Weights of a small multi-label image tagger.
Training: normuon at rate 0.0031, 6700 steps, batches of 384.
Rows from block 9 of a small multi-label image tagger, named by matrix and row number. Rows with one number within an expert belong to one neuron, the router's apart. Each number is 128 + 32 x the weight over its row's rms, rounded and kept within 0 to 255. All counts start at 0. Numbers have three digits each. After the name is the row's rms in percent of the matrix's.
Before each expert's rows are labels from the 100 images, of 14848, where the router gives the expert most weight on average: "colour at peak" is the nearest of a few named colours to the mean colour under the peak. Only what is clearly more common there than usual is listed. The data: aerial photos of the United States (SatlasPretrain). In brackets: how many of the 100, against the usual share in percent.
# router: slot weights (model.blocks.9.mlp.router.weight, 16x320, trained with AdamW), inputs 160-319
# up: expert up (model.blocks.9.mlp.up, 8x320x320), inputs 160-319
# down: expert down (model.blocks.9.mlp.down, 8x320x320, transposed), outputs 160-319

# expert 6
colour at peak: pink (31 vs 4.1)
router.12 079:090134135168164139099084079179154154171160176125230115107095093124085113139163151185154134073162130125119122140099198118120128143114126178133112128108212100153128088158096144169109154091160086092141130076096126091127109166087178167107132075141142175121197115177118147076102151189136082163148104063085183153151124116135109080125160088113134137187117139152095070118134085142091115129113157169098125124100129106133121125131112102125119108190142122139096072171104128084107087149042115
router.13 093:167060195109121142082171101141117128126074189155145072124137091067144134172084127130169133141121146169181173121120082156152080070183105203111096183124148150069080162149164163141093124081138144121089112124221137083115092100124107113122115127162106133159117166164122123149125109110126140149162145145106108147171133109159119142143101087100169082082171127133107138107098084089160135111155107164168072145179069105144119181140114115121119175114116156172121119166153091129123138160160070
up.0 103:193107101100112125073115139150129132098144119163136090130169152126107171176077147090117115135154132100121123155137168122116163160177138158169093122122160177128108132151132131055152115129092107159144152126091155210105109107113115132133132111134133135090112124108111124125185113156122155131221105140142137177086085179129143155085174192123075150174129093092085129087103080115090114159131093148103118133169137091120123091123104124088183192137161091121152114190161049103118109129136101
down.0 106:091122165124135106159114155136119114121135135134097107138041114149107103086087126174165104198079116111153119129128109089116124168136138111180114102089150109114175129161192103053162111163101139081077138140177163132155105185146120065080106095159143112224116075115118109126121109127095077138106033101150164130148153158085190129127071087124133117077120135113074127112165109152138084083074131135171143163156102103153127126113119155085110140126090176135153090162131124117123144111093136
up.1 096:153097124134150113102121123161158172110156101104084125146092129148134147132073140106179094097096119092090095114139126134135142141120086070160064118105141052122065147103142140087111093184035170177190145119153117125200125147152117148097150143151142074156093070117104140147144142090109167172071108067145137099109160191143131069149151163130141145086179134078155139100093079196105113070155115147142124185154116122129117226108089117159122078135127128155160147152106144130155125121125121
down.1 103:130104074068078161149139135099105152076146101054122155144156122121115149154122105103157042168124157147170154143100166150099098116122134153062181111185105129137165138122107138154111192126148120123127172172171129122062095122072196078126097132122093194165133181087162113127150101211092156129167213108103137105162123138096136131156062136107132115132137147070124091125124098126175104090099056138089103114127177155104142131101113194127082080102168158137145102080132063113145153222130100
up.2 109:129092092099155146195128132121141123135124103098113124084136120135121125095120134103121133072138154083142112103135148100121142173149063102168110121150090164115168105064193081136062098089159125136117157109167139101156113163152147134123113176132062136171177140068079124148102137139172126147170077003167170109165132125113105114155133063142116137132095140083109119102142148168097103135142124140141149082126185109068100065112140149121149111141161101133102114130121101115143102105155130
down.2 103:106064153104110144086053122077161128133085147143081120147133087172100091094143120116087138139127134108105083178085120147118150068149105145162114173172096088149176108118081145147097120120025093149158134145138173168137128118079138116156083119133091154127136153102154165053152148138148121092075146101180091115148107170120134087110136056141188138169129139077100135179098182108169089139096134155178177186176167084162175115130117156178144154088104117139150126113073146118133123079201092
up.3 098:121181173092133146137122102154123127167078115057148075149157127153117170214184115127105141143138089145086092090123125131134194113152131181151064120121186082085164136148132134114153138149115144109116094150168085094091094087099118181099173132150195114161101160085112152109063116058173114130145118081173086129083061149127108113019122111116074110138119139128128133118112140178103127151126091105165106165116180116173179171095132126158106117144149175090082178124180170119142171100086135
down.3 100:154128124192142198172165117083145090151119118090160155094101103098113125164155118147158156141151132091072135129125116127123130221116114133094101093185123122098102132196151163159101114191141144116071100106149090147185067150084132148168147097166130084147107127131150157162148102171159160161099179103117125097137148086086087079081136140100144107110122133101156094060118144116123126084106203131089123169123102141147152142123141131110124118111091160131122179147088074052121116124122108
up.4 093:103144147148082106131087103166162170103159144085036139144094139125078150097102143146106110123118193137158149158122124070129073107137160117128141125181143077157135094132082189096066140160156123126119133134132155110157194165075121118147181131148130109179170132154162175106091096122171182080153086102065117091167078114103067115117129113142145152137125140156141099110161078123162105131146071121123109083147156173078141097116102108087125101119179111182078144120185083116104131168120162
down.4 106:175137189126167186100124158107187104109138123107169134154148099105139131129133131078167173109146105155162113145093183136038141156136080099098126044058075127117087107114167140044173154137157148167113051186143126135187068116139159193156140143108134153088111100146184125091108115123114180113127135141118156105093061096101078143085149087191118126082092108097139125130107084124080114137104113109128174123109100130123087135112179169150157179105178173089128155109070091117132109148096150
up.5 098:172098118148151133134142088165150065160143116112125107098175146108099121161124108158153107088142130106207124025134064080139180136162056135090170077138112152173148171216145107113160130124111131149103101098130153130050102201104119080119090112081110193149139168150056188168089160142184112089100082164099155103117087133135148104152151175089124179123134217108096146097104137092136131147102122125114121082136148108111138163172116162104176155119159139119169117154067137137071113133110091
down.5 085:169167150188086157178137111068090117082163133053091111078146125097134176107138085151152158128130121103170151110149157155089165159151137149176108117147102093125100095087181179114140180110167183141157141137124082131149101120141154163156079135134129097152153107126156101147152111133127050090165118155160120102145114078121112134148161156063123120155121122112107123068139107119109137168101131170128124114195088124114121119111158134068127113119108134184123158115131153076143132078143120
up.6 100:194154125099126178104096040115140103153173059099177140124187152112088135179145102116089172191118173133094153170062109098149125071138134108086176153084167107142153129107148071138127192129176087163077146100117150157137106103122118107115206157158119139069113056141088112157145169143122154186125094155117143162156131078103190194182151071129135147133059130144165138099152092093079096129081148119127099100118092131110116152096157112107100071109132080115113144129124163121036069112145204
down.6 103:082120136157122110128094153209146148138084154190154147168105113139130098096174093154112110114151137146159152037045117107079164087117162067124126155141093129151155198130147128143166125171125150118164142084109101127122077133145111132145124113202097146107093128133170169139171174065128130186104111173130076111128136109121142148089199130153158143081168120106148158161131190109103194175122199106132110115130101073152219102101099128169135109109196136126113105172113155150114150147096117
up.7 092:091132096095096082129117132154148135159155131157137117103135111120104138161112138142134116163187133088099062085090126148128121185097096082090107148161148165190091134176076120123161085161148097200096047153112140119194065086168171063156164149164072083116177097152093090130052151185139118142147151119184190121116092088147065180165193115127135089118057106121171107179080083116119127131118104121097172140154109108130187104138109118183088124112139132089169168070154148108121128119151167
down.7 097:103161145106158102185115107163137053041100164080131176113121137172124163097091121182118103176103139140107133110183132100086111122104161145113137122107126162136177115178082145136164141183195167105136163094159121127110106123142125156138157060061166175091148152135174074046119124191079124090145162145149088120107181107103134081134119139165099134082177136121152173147168137139133108163105084084153136157064098158128127124165136069154095122164173155165161128160118138103102172211124086
up.8 101:137087132104176100155076166125118209057103092147108155175123117149089093149059125081117107089100106093120121118060118100164156111154104103136144100084142146119069145098132144099091138103137081167167101130183192129129147190105129167079112100167115170164130115054085096143083107175128067086115141145190102191148191138160138141077141137112163189145152111109136104179172146192164143132159113177098062163139092129137123161144145160172084156101136120081100113121181149058152093112184139
down.8 114:146170148111154096170093140161122109187157147079139141114090125166111203123061123135088072080193154152088142081082186184135091116101116107114098102094180080121140136112147037137119091033113089123110135118147099163093117129180147116146190075173073120135155105154091135123087151116168163106134133170108138087153139101130100117153164115126135109159179116124111076116097101126102132137113050129155132147010153124164118195159103144152121129126191108166112127138153168109109134146160183
up.9 097:099124066082168149113107059118113193106125098156094149097110158141140182094104207121093133179124169131098183108123157115092112102124145121139143120053111166121120111207111142097142132117082115136134152113169105186112156152134083139108112134062112141089193147103134135161051181169123124096137149083072138187158086111165131128084175132095137102147178117178097126166069121128120147137074179096174175130155068085105123096108172135115133144175121098100157191138197138143120061139177151
down.9 102:116128116151172110181166147183146156148145141144163145107090153123166100137091117135152216088035150098079124157096109159147128167112107110099163108160120137091142194079145095172169138128096168148124057093083192187127115118180114143119117109190072135042118121104131123149195102098107060162138146100113154145106116133115129140143104175191100141118166159157093162125124151090114180098124130157144107131092161169167137115163093170191129105166164108104089072117096155101104119109174106
up.10 104:125132134179111085107148098190106152132119198135127086103110096057122127077112121169195091135177115108118132135091102108167058107169130192195096157160154175146132033119094121118109154132176137118109074122164110114142172117087135165062132152124129129127139129120093082187092130063080124092136095090106126088124070184134109154115139102090161136056160126148135137154103144186154159138139118174172122152142159134059130135138122156082124164144099166124123139112157146099078096198068085
down.10 108:132106151172162175132140140072185076146196089141129181137120104112065146108116103118178141111156135187108108103091114126098120098120130058142091077058088133145066114155101125115171175126140110073146130153083134104117097059179161103123105136141100128131140173120170155131116170170154082201182154118122146109133132135175152106127145113112119074142124136148143063078091088111088055169174131151101177105134153171110170123138089139120052103071159122159101141086068086155131145094194103
up.11 118:094202166144071130108182142101095078127114076150160122161142147116158111129124163109144103176148116044133125144193058092150086153122125099094117034135178125120139111089119092180114144132144168164106155181189124119146151134096156151068132124096084088149144148051128094078066196126140151096152182178077132155105127149117043150143112134089182149142137195104134132088118064166143156160138124183082152149102115167149122115136069123099101135151149140148144111135109069083111114139094111
down.11 110:143129122151091135106118103141161090118122084135161154131135142082071110112139068127167097107104203174192125109147156125210100071142161106103148169098122161158140134109168108132155133164127124086107132086081085066182170104080080109143128113071107137109211136181125130129135084100128085129198126111116084116113124132170154168146137130149128134164137142117126153175133124095155108110176117137143114139103124059088183118134140104181125093128046170177079096152118144140140145093147135
up.12 088:100134115103165125153128145179164142118135140146095144168152116123157209070152036129168076128114118127149133104144108079178159128154075086094111138083133142125079118191132161104182170124113127185098085101149127169171094142098128134127121134156094110142121127114120151095145143231122143140065107141105142122171133163136109110088157178118111129151064103137106086129081081076115035185128121170134173079116150123131141146111098116070128086155116120113131130143155159194134112099155118
down.12 079:170190054170116158136153125103066171122124140153090111161108102142161115108145137165143101138146123073121164133150120143152151109133098127122125139148159126126131129097109045139127205116111121154158123152141131146168117109114096166114165150168137133067172127117115145123147132098168120156173151108128108147103142164110182153130090154128113155159050173099135147150101140096195170082113071099138114122113131164129108195152095146148090063171152139077096089164120143185127102088097106

# expert 1
colour at peak: pink (39 vs 4.1)
router.2 087:177123153148112142064147119179136167133130164155128149134123111112122110159132071142170137093149140152134089121123112159094122148151145153133132117129170111183080194098079088107100141119115096082156138158073129114141062185142150155129161130107110125124121112135112092146096091103149132147177170101110173124125097168093130033164104163102108134131090071136153120104109119038078167130132102164071148093107139054119090143081156110085075126173078100105073118170102155110090107131073143
router.3 106:165108080156166157109074119125112129126099150149086121146110127138152083134088115084168103153153109177146143150101176124190099098174085137184121089126110166099111086131174131081123122147089129098131158160142112147066101111090131156093096111167087152136170179196098112115147138163096129136136192126087151153051088073131091065125193147103134132166116099130131100094161147115091168138176093150091116112125090098094110135077115076109192162111102136170165144128149114168127069136117128
up.0 107:145126094133097138127122096121141158065124134099086139116180131068115084139102128076135094121116038095198138064120137093209167128104123142140080123164111130171149140072147132147088125150164145104085137135128212166150138075108150142119113111129115127119119106126117133117184118119154134082169146114148147087079156124115131121161087033103179109109140119155155079115122146093151088102152125091145098115176088144110114070126122202124087143202115217103118085153091195065096190154151163
down.0 105:116176145139086083149218128100130142175135112104173031144115140107144155111132109126150100093159151126162108188135132143145067119112150076103159060160126201180142166201151167123128169107124133135117134118184105075129104154138127140193163134067135142159158121146073100104159129135101101148130143119159128156168116098095128177104129098098145193085180091147132117120122142140150102102129126101123101139130148116130119191148082088090103159130135150130149169129144123118157193151149214
up.1 089:155134107126133070180137116166098141157122074153125081115116096127151140140065141131141106124149126135134135167109122133065182134166175115115208179152134159178114138077126113106173127093065119099173132137106155140083152144092196105135134137066111117188135126152046156142140129184159111147148138144166172116138193128132116139088133135138123107137142192089179135119096123128110147122172184087102095146137136155154139135164138129070151124106101178076109110221096121117132112117121140
down.1 094:120136139077136095126136158141128118124161079152146163181149134123095148113125127163157149120172131135083175184109126132084071175085130134141172087139105122140142134137102094127108096101128185109108136168122142157151131112160101195165150094079105088143128152122137094164097124144141089085106165148079133154162137075142123148104112150124153103071162087152102088122120126124113152131115134107130151169149140093126105075136157132084109145172128110114075175086149211166099061114128110
up.2 095:126126105125057131155099158124157117080164137130118126067154164096174110132149169145173125116173102207102191101124108099072165203152112138107116168163161084148100143157151096093116118081117096093134156083053177164119171121183114113098129212125124099154092148132103144128096141148168076171096154093124128074177126173104152123088146154141110131175083160131125086180138115170095111144115147062150141111109111128125132086160144112138141124086145144126111084115110169113190152088122151
down.2 109:113175071145188096116158181172097134070104117113080092143120094129134111150120085119120170128111104146159122087105087114158129150130110122151143157131164094133102122181181158141209170163106198155148198195104112148169085134158118151111121138144130147061088130123136071147131137097073186111124128123127062198085113073157076157169113147134165068106150146110107173184103098118061182118097126172098160102138095129086170076175129153111182129101125103101150136114126112163137092124101068
up.3 089:129189113163087137126119130089142145122124161182122134108101180106146113154118138147113148141122108146111117103081118094086114168148165128111122184104146085141176147139147077184140061122165114109123134168177145125151163099093120108141146121160149094084146104177127120159102168181106102098111138092120155101136091148116122157111121139139111117154079155130135030184130116145110106141031137087125079044100166150118110151122057148135111146190128121120187145138171108083079153109058113
down.3 091:159154137131151109169151157116128135124107143099149121113118131137157135112148144087164129140132177135168096124081162115185199110113137147109081128155108126142154132102114130145078144097152127149118107119172141161127045110172154130078102109124112132148102122160162186165113064145161135139133202130115166149109161118136111125119147082074104159148109171087140096163117162147072107033093134204122148112100096234112125108183111093133127160109125096098110158162148133122161093191100121
up.4 083:152168113097110128110066075190150114156123112132054175123094163122129180130148133107090103178105135112156150048164150132112155126125201115118135116105187115164172153118154128133141140109183153106109133105132085066143133141121131090090123092119146100119111135140161090098135123164136142111129090155164121171125108131136067202086150181111177108141089139127130089110142162149117120079116112112106101096113132125167154128106138124127139039094094110150164113158172111101143129103127118
down.4 090:095207199117100127148109159135089173073121080133129177105152129139175116121114040084139096115130170119170107154092145146118138111136121103118143117143160125128135198180091158120147102159150118113112152127169072131112148166082172135112164133095111126102169153111172150154135144062098153100117112107124067091089123141127159165140128135097135121073142142145154095086212107092097174058111122084135186158154094123136132166138148045127161135191114132096088115108103143101109120125090105
up.5 105:038117148116152105117139143223158154151107129136117142113142153121082129108096127139140156138093122140084133220123142091096093127093141157171138078111104145168111159103104153165125117150096158052139122133122141138125098088158116092155099141107204102123106112206120089071153160123093116150099123112120120074125156163122146186157159105157135155103150108168129073048119120098158177127106156144154121113151075083051123120132121156093148136157151114080122105125116175166149119146133091
down.5 107:135132146126183120168092093139086126091081123104160148156152133084153109139118122112152148129121175113131110153163068113124109124138143163112148112167147089134149081074146164169137120082182100079102070178167164137147128058154136129141156132088161069085159180165078159106096112109115143164153148102110164165153192159153092047161095127136171153128122201140083091138190082119147125178123177113132156115114113108121129114151102109140095084149128073091130136127083125155125160173098139
up.6 093:166076104167140107081102120128114184104142078129143094122129139140126120160205085114092123106111079138171122095136084121117104173109127141131134166126120177108188166163121114197078110150136077164183189153104097108173120143090117093146161100039112068120126089123160142117141106114151127109061129138135124135143149133183163062118138119131100138065166162221158114114087135107105110034104121123140162130115157091138107147152110121156129165140166092131130180112152124126115144146121192
down.6 086:113100093132149154166227137122127124111100156118119050102195156141162099156111132136125128068118129124195130121076172135080119134146094081116140090074100079124181107120112138168068085173133128135142134161106127143164178106158147112166107145129107133200155194137060126179128090139124142131139105190195079150127062221095129156132138114070101135089113142163140128086154168174129121091095136142141119149108138139119161078151114161135081140145102159151154119160107091131143150148095058
up.7 095:139161149109143105104121120173148131113120095124115158121105156117165118168159083101130109120142178186123108099105079163117140135081135158205169110105063093146105131117133126148174079199140147203156114218101154183091120131108114087154142133148097165072183087163087062083100152125115118112153110124120195122147159137101096090075136083133136135158166113144141118147096089145125161162131070186108156126122175132162112174090170133147132082104136124111054118110145083150089130152124086
down.7 098:115120074166159177105068148135100162163097139186107112164161135104048137171099100109085108144150128167057086090121123147090183095194153099119150114134164141131117108171164103064135185158143179139154110140125134074132084112170133122070130112149114150080155146139105098073111152081139115105139093161106102105098117074093106159137182122129162156149111097109118140159201159175122126116163157161150155056095151124150082138092115114123124139092094106099150111091113142084105188103120125
up.8 086:132123154136156120191094146085196111147178142145139104083115110109082109128169199159114092148084158139135097128085148081100120110149128099114110116182095174121153083081096193158184108129131085178118119170157113093119134128131139049161061171128161137115108153124134134157094180129132114150131117077171160121102122208111109081176090107026102098150095127131099159128113112137140144112094153140144149137109162184088061101126096180150144129114152157116133169118069171129166127136121161
down.8 071:119102210170136144153168115121087150143136119162104133142118076138129175078136141103153135123109117119089117143120150078112134119128131153179180103155106088117060097083118180146196168141094109117136120153063097076099138124162077129113186212171021125142108171101140088156118162127131103142153151143141125066138157122088096072077118093147094115179118150150128163078093140097149182110124135198153166091151176154113112117123178146147171141160135088115114104117125148213160112114074120
up.9 110:156175143142111128144144181200095185154138140104149149073143091115089087152130141141064086113184107074139129148138072131100139076129165078192070145093125140139127127172141132142131111176133152076174141143147174082087131122157122098132076120142084150112123172154162116120101170157143106128112112129150132105080095107168128121090078145103079143148220127082092129111111129163136150158185146153150102095166116143155181156114148120145096136132196139117129132082082096188092147084097162
down.9 106:109114152191169099072145067116124182105104089139125147118116148158117155112065105108156179144172110159107109129140074158083111139092148145106170124149148103185110160101111103143107116159121132195110135050083123145144086078115150120143148096132175153147122099053081089156115128144168114149076199145060111117033168124082112132206099120150091170129196079156138131125151065108145146157170203152130110121165097093114121090113112143161109205141112149149143092072176118083084101150125145
up.10 090:217155162119102059071124102154132139143155101204073125107145121146096110143140164095135076131136097172171155165175134094154051114087186172067115110126155083141095094122138086136141142135139150113145080156128120112136096189160099154087140135123175177116113221155171153102157175196103064120093146130112150131135112109136157172116150080122111128140151150136130104121129120160123101109137099114184093161099142095113120175113126149074096164106114081157131152117199111067128132079150115
down.10 093:133157099184096086126079102175112171138121123137165133151096186096103095084122083085070144119115152116120135136130140172120148111136129166127086119146131173111164077132115125150099103134103150146122085144130161190120044147129094050158110182117129067074152080172064166161098150125109104152139152065135146155095083144128166114102109137137105137099128116153117179172094195148119118130144100132129119097186119128113199128079120100128160100109079111151173152123095161193146153185112143
up.11 102:147110161183128090102164072105139107117146091148120156112116093112139170133211141111179094053163116117136158129195059124146062110079138082132112152171154133157153113145167091154128140078105132095105150120140100143116141123098112182102136174148159116137153109155089127130138136164177101189088083106148142080131104164048094075136128132175085121171152062145143145147148159076174147105105128125225157112093137122194087133115130095187098116106135092147092111179127183103128108154133145
down.11 107:198119111114133113114127131083085099153058118193132124132127130162179173071153113168160088113180183101173180089099143110149126073070102095163160133179125073119139157131138078126088142124163160095123133071135126170136173091152094117125180129127142052177152136134128144153069123135132150149139118135105175141135143097104124077066156112111171134116104131139144099076141218128100129135062171063098085138144138069123081089062085145153122162130131146130146134141099034193096155137121147
up.12 087:094124148144177139112129158135128152074153182114108083121125130159169072060133114156146157162132170119106079105149115149156120172122107099098112147110177157191169180154134075092107105147152097106138163099176165111179110121131207125093155183170158130161089114143073139119177115089123159094124113141174103115197121109171110132083154108126139079099126131141147120148120046081129104130099156128080116074154151149093121106114101187139132119148137086092100167079087137102129064155146116
down.12 075:163110190077172133163113157116187083180172071176058136047111102125150120138148065138148166104143138157091125132082110189152171108111118137148160140152163116105148149142092166206110187112126128130094138097113082094082117114079134123155128141106102098143115108126094167116211139126111121140114166155160099193125222121114106109147145101162172059107148094116106156137116150118156175137055075150151087080108138183078119122168134114085151148122104152122120197145200171127155114163095145

# expert 2
colour at peak: grey (89 vs 56.1)
router.4 110:124205115075120143113133101106119130118162114142169124135102149129116115079133090084109152135083101079092103072099169123156111144197134157129119112095127113140138145127139077068162134082129105066119105107103125122121078066088114149055100142159137098128134152099107134103147170144085085143150168131153193148101170081091137135171198122100119090155066098097175106152117131092105121074122161149124115113164163131139170121117113145076188198147134092124109137188164181111096125167125167
router.5 089:150189128100177100127127058156098122116102163130092172168128103153146079122140076172137125117128099155167091093098107182077136138137135171130086087170145090149105142126086174167098129098135135101080156130100133112114094176162170160140147116123164173171171119090110114129088145135143083116184103064078181149154164087083153098136180172135087115138101133173096123102163117121084110127130102165105127086109161118131112111070132116106142134127115116099095117170100147125152113105090161
up.0 096:138129123170127157101115062118132146149106080118093127166128123157096181100150142160143106167174105116188164116134224144075124180074160181116076129067166056167077097175115052106114132140138149159122100136163149133100155141144186103116120092131141150171135142149185154123148144105112147151102124132133151141084140176120109127160148135167146188156143122068093092156189109102106151097149111142141167158167156077139102151102087119132131152110139092104113138129099157194106102064132155
down.0 098:113048107072093105136131111168106140144114070152136170140140112131112101123134115123125122079110102130129175124113129125148130085156091182156152186145124094160160122067122097085151111179172129140094177076134140156168090119170136150076162128100120097135135169127176117153129100154142106092134111122115140061126188152125124116082141073108166136099089087128160108103147164171160084104114175105145148180164109165097143139085180131092173161166119083116179112071094132123119132168110190
up.1 105:138125106130128116157170071149118106055164144133081178070100168094140141112214167130175107157164139125149172164149101128117095150096174105200148107124135135135151082139166107108180115082085146188094127073153189109132131139125139160169138137135183150097167114174102105161115151131164146134133124095140086102151097125125151172152077067189064126113136126127121054175099153156120133141132137112126110140171155127116147181167017126101146101170113137159115123114092119174123090121134144
down.1 107:084104137201101091129156161156104126101186101134122156150155118137057097107081088102157127087146100145136113093118121151132129146123110178127134121092164063086136191163094099094100107154090140190157070168149135071156167076111102154182149120136126096132066122135137175154121137176138102122084170107188152168103104125114113072121112160187148152128156165077149089078141161122136184104144094125105072136116145105157113116124168163168110135068175104087140140161188116154170099211107105
up.2 092:116086119085162136114100130117135093076135103129125116106122128108101108042140149094162154095119094152117137126099117165168116177104173084160128133170159118208137091067136153135162080092145122076151123123138120146152127069092180117129069146183158185122103092168147132141134107109154122110134128158131097142139115052167096153120160111158118156108098138138071128100088156158084111059091131181077102196061106158132170149092154147113141146080090180146127182121175168143089116159167075
down.2 097:165094082181107109152124134072115099144078176153067125140191137148150108132090163194127100069145110075123177113147123142129106175115107070097165136128223142134126148144147119151177133164130098150167140119177072170158098131102188137186129156100139087085203091148100102137144079086121195152140127126169077173127111195117168119127166117122100096193085099148159145143102180132154204142079171119139165153148107133143095135154095177104193088190158139133169105071113131100114162153132090
up.3 091:162184058172121120104188114137154195129126153107187135119120141068114110143156121153104114098118134150114122091152177108109139153133113191088174098053184111158145179191124164114090152116131104149125079134063130134104139096092068093119111086108132058144108114105126134119155129119090110138129083129166168178130097135155128069143135143040158049123105150189140092122113130149054123067135116151123089109157187086034150159104136161131136123129131175114113101148120092133132146148075167
down.3 095:109161154128137168128094144125137164119145143110120129140151124112065134106139111202122161152121103129129171149098090109017137121129155100100049131128202108132118173166108186137115159098115127152116128121172094164123171127186115205088123186120134094158133138137136171130170106124156096140141112107133082128087130171136085134095096150165129099160122086155132129145099172151154118100142139120116098086139109104151167122157184175086162136170147128019174103168138160104088088134076142
up.4 110:132138144150121131161062133199113100127150145137144127112162134141108127161129101160111168141212135103118108156063163115176111149116125183116169156126187149167108169111077107153153118186161126127110132096101158089214193126124106153174163137092074108103175090124106097089071124115110051103167133130085134136179124128070089176165102112074103070174149121088109134075077137118127096147183107126136112195129130150129112093142143107087173134149091104144153142155102146117118113079150146
down.4 111:141148189078171131162106137082117165139167162151142112094141072127143136128117145135141157168145108181145080150195112114092106114176083115161101154080145114155119145145103109137142110106140109161126143230127119079165137110151118126177158181154120161127072134102181161092079133151087134119136139110148111113107132158095102134179158132093194166120147112052125152143118123125127156074130147149116102135143147182110111093165128149085126134187160137128074189107120119088081158157133154
up.5 095:146120094157126160115172139105132140094176141148103126128136152059159062118138121191159134112145127129095140132112149167215046166158106166146084116153083082140165186198073110078139147122184117069178116142165088124151124123101133107133051163197141088126190101104122104150146108147173145150097070125113170129068130158150081070188131183126136077130102100106131127091172119093063135125123160083127167191078099133133149146192087141125131132135089085094126139097075168158188144140108088
down.5 098:149097144166151174144078171186188123128211176154094173111132118146130199120095147141144164070085088107157175158074113202064084190098186117097145166125084164182130142144103111159151121164108159142124079091080145105139138089160167101139152155111154119136079117193164111133141169153104184088113083123145119161145116085083155125103089123121104105110159187128131094097141157097152119083125219127152119136162131059102126129130066130099110123103147131198121078141148133151104111105093111
up.6 094:124127081091157170151095088104140192102136112107136121140155093142131095220123106129087127148144076158133163109104129109121104074139123120163119131144165089156147138135110143115146138109100114154118080144093127134109113058138112125113089115069076116094178152119089063128154086145118129085084100216111194125129113115157102141119156091129147150141131096152107096139150121143076107130161167186163112147149199168038168191155120119161117153118113131090144097087123129135086086113121145
down.6 099:187123152094102128136117123058122112128113116138127160110102114079148098122093089154151145103075123130107184109138146167148153107129148129091209113127106117112178153165188103165124119114096071111098142179138151150114144087127074117131087143131130136114151226100122091132111117129116110095189071088089161124116181084145124162164116125173113074077132164106029187138089063096143147142159162069184136103131100121150142156193154120026176110095104122111105137121098113156124072147108143
up.7 099:122106067095163180107117209162134112103087123136118148134165109138135142153064125186141181140129059161168085107121102125158066135132098097136055092163177136124134114119140111134160149113108075128107166181097148061160113156065192130158096146092118120154138131155159159178143129085185150176117092138092144122119092116125057131131182145109143132117112141148162120108142085143152098147112102116152171116135102171144135142137178085065127136112127050143090166039100092151132155108130147
down.7 103:200124159114159063133122133118151119109104210098072135085093163091111100195094108197121075135080155120150097130086076148131083128072180113134107178145133075102101119137150108138125180121165113091109123151196129149169134140147106095150123136129126112105097100076134148091093102130156163138108084106148183171158145103101121138149078179153102128090149148191149114150127107184126156111135152190174176139169082182066085166112141170106091150101090075158104164086141145158143163104064152
up.8 093:172095096106117149195122148125104131148133114117132102130129148143130136148123117150118138135120063126147117106123130105118087152156121172133146153098114151101114141071140137127123179087085053086134137072129180121097111130089144117115080139128164095149149096153083178125164049113170128090113140096145134120149055114164173125114137098161155114135111188092188139118097150104087132113101122131110071128099125181154106176150161136104126122122099105137125115119152173131080089187122088
down.8 100:118167116112180118100152141150149173161166142154116114108107132115167117143100096162088075160101103139071082120165153098139144079095117147131145140194170115059150192130162156196089212136134141121132109131098175083081078145118109086147185137134155127075119157097137083147134193135102130147144143066155099143146132178106062163136142138116139124114175084090066108078119091123043120131162065140183121148151125159116125111112109185117153163140112095167160111129123161155146100153163076
up.9 109:184043109102155123123113105119163098190164126147124122122170104152122113130138137088080095129180103147154087137112140125103109097125139100083141120078087120071160170105111088115121096103178121171131165086096113190123170173082200090129131132140134107134089107124161181202169165119130123162098181098154148157062092136093145054133191142082115154098173206161105132147106142121131121207116054151166093099149193112123071167154109149126130104145164115107155126122121089114166121166071058
down.9 101:095171097099145153118124107155124135125115134111164105175148110113094138143105104075155179079130154133096093128099137132095113158103110111120116113186109117135117086133113168177111169114147140150119137165084098119154122095064116120154109116200122105163089116176079087122127058132192121154138113167157136107129122127137087126109143131116209191187078127129148158160107097169079153101124126164111094140086087159152084135142141169093109182146117125101150151219153148164135119066139122
up.10 097:130076068174129191100131185164118183152159137106119101134128134115160200156109083131073146122107182123150179132165116153110140138137162052110162121091148143169146042200138164094090164129123131202170099101174174131127109151126167171139100138167120051166132050128090146160092134097091115133132098158094197128091174101155143166094135160098154132111168109122163086136145119099100162084129121181129137143141114134148133070117171127153120184145164132109098106138121099097060168112111142
down.10 095:092084198097140147103126136115122113115110131108078112167140171131134134159117151121110104142154128112119133150129131100100222139136122140129041189152156080059117066128151130114146159124125109096176148162172116150108152051108105139102165119149090119133132192138148158102129178158120127083148144103103108130168187123131148092109137107151146133120176106115094158132111117132137141082155109128100134145031133123088142128118121108122069129076140082163123110130066133110165119152172108
up.11 094:139152118109129109135139160114152148133154115097077180110131146064117121141147111120151107120105119123114148096050110157156057131094091074124177151145142098163172120105139148115133103111156066137123149128131151081123089126119121102164158122090083118136107128133100158201090113114181135146127144109103098085090208134157118188140100113099102142174156135115140156075094164116118172130145150128168119126082151100123130155110082109111112122147139150124077101111161185069101131092193128
down.11 095:102093103103142158164094087144129111126149124133138157104136129186062139151144074106069113131110047142072074120186108131109132130073119102145109154115112103136185119141084127143135123143113137124103147086085131089146098085168092154126100129194123172064168149134121128167130162171204091202150115130181094214180123148085140079152141072069178144111142138118110206143127162133121142143111066159067188200128168164134128149109134074144155146166172125162150107155114136119107131114164147
up.12 092:154110104114096139180081152161080154113126173166113063101117127114105154166118133186037118143207097117140144088107107136112128098152112077136102088224165116213195093086137160105109140083164088168110141203134108128201117125056156120083147105114129074124124118102107125131073138154158127175124116163139110123114150140139135104108142093126181187100146148126122129143090096163146154114130065184116118083118188134119120148150105091161121128135128143106135110083141124101204157172160116
down.12 096:096147069119115088179113148108128122068109155116119153111197174092132090137126151085114112106116132111093153112129094118201144173084110123140115154091081112109147177112168186100124139114154132100112090160155109096141142180124106117162162136140127092134069117135157163145162110146087160101121143050125179133102185067101133101088095152072131129115133135062072144167103121190114165120176098107116077089177078146151114108137112108165120094158133147138143095167114161102160154161108166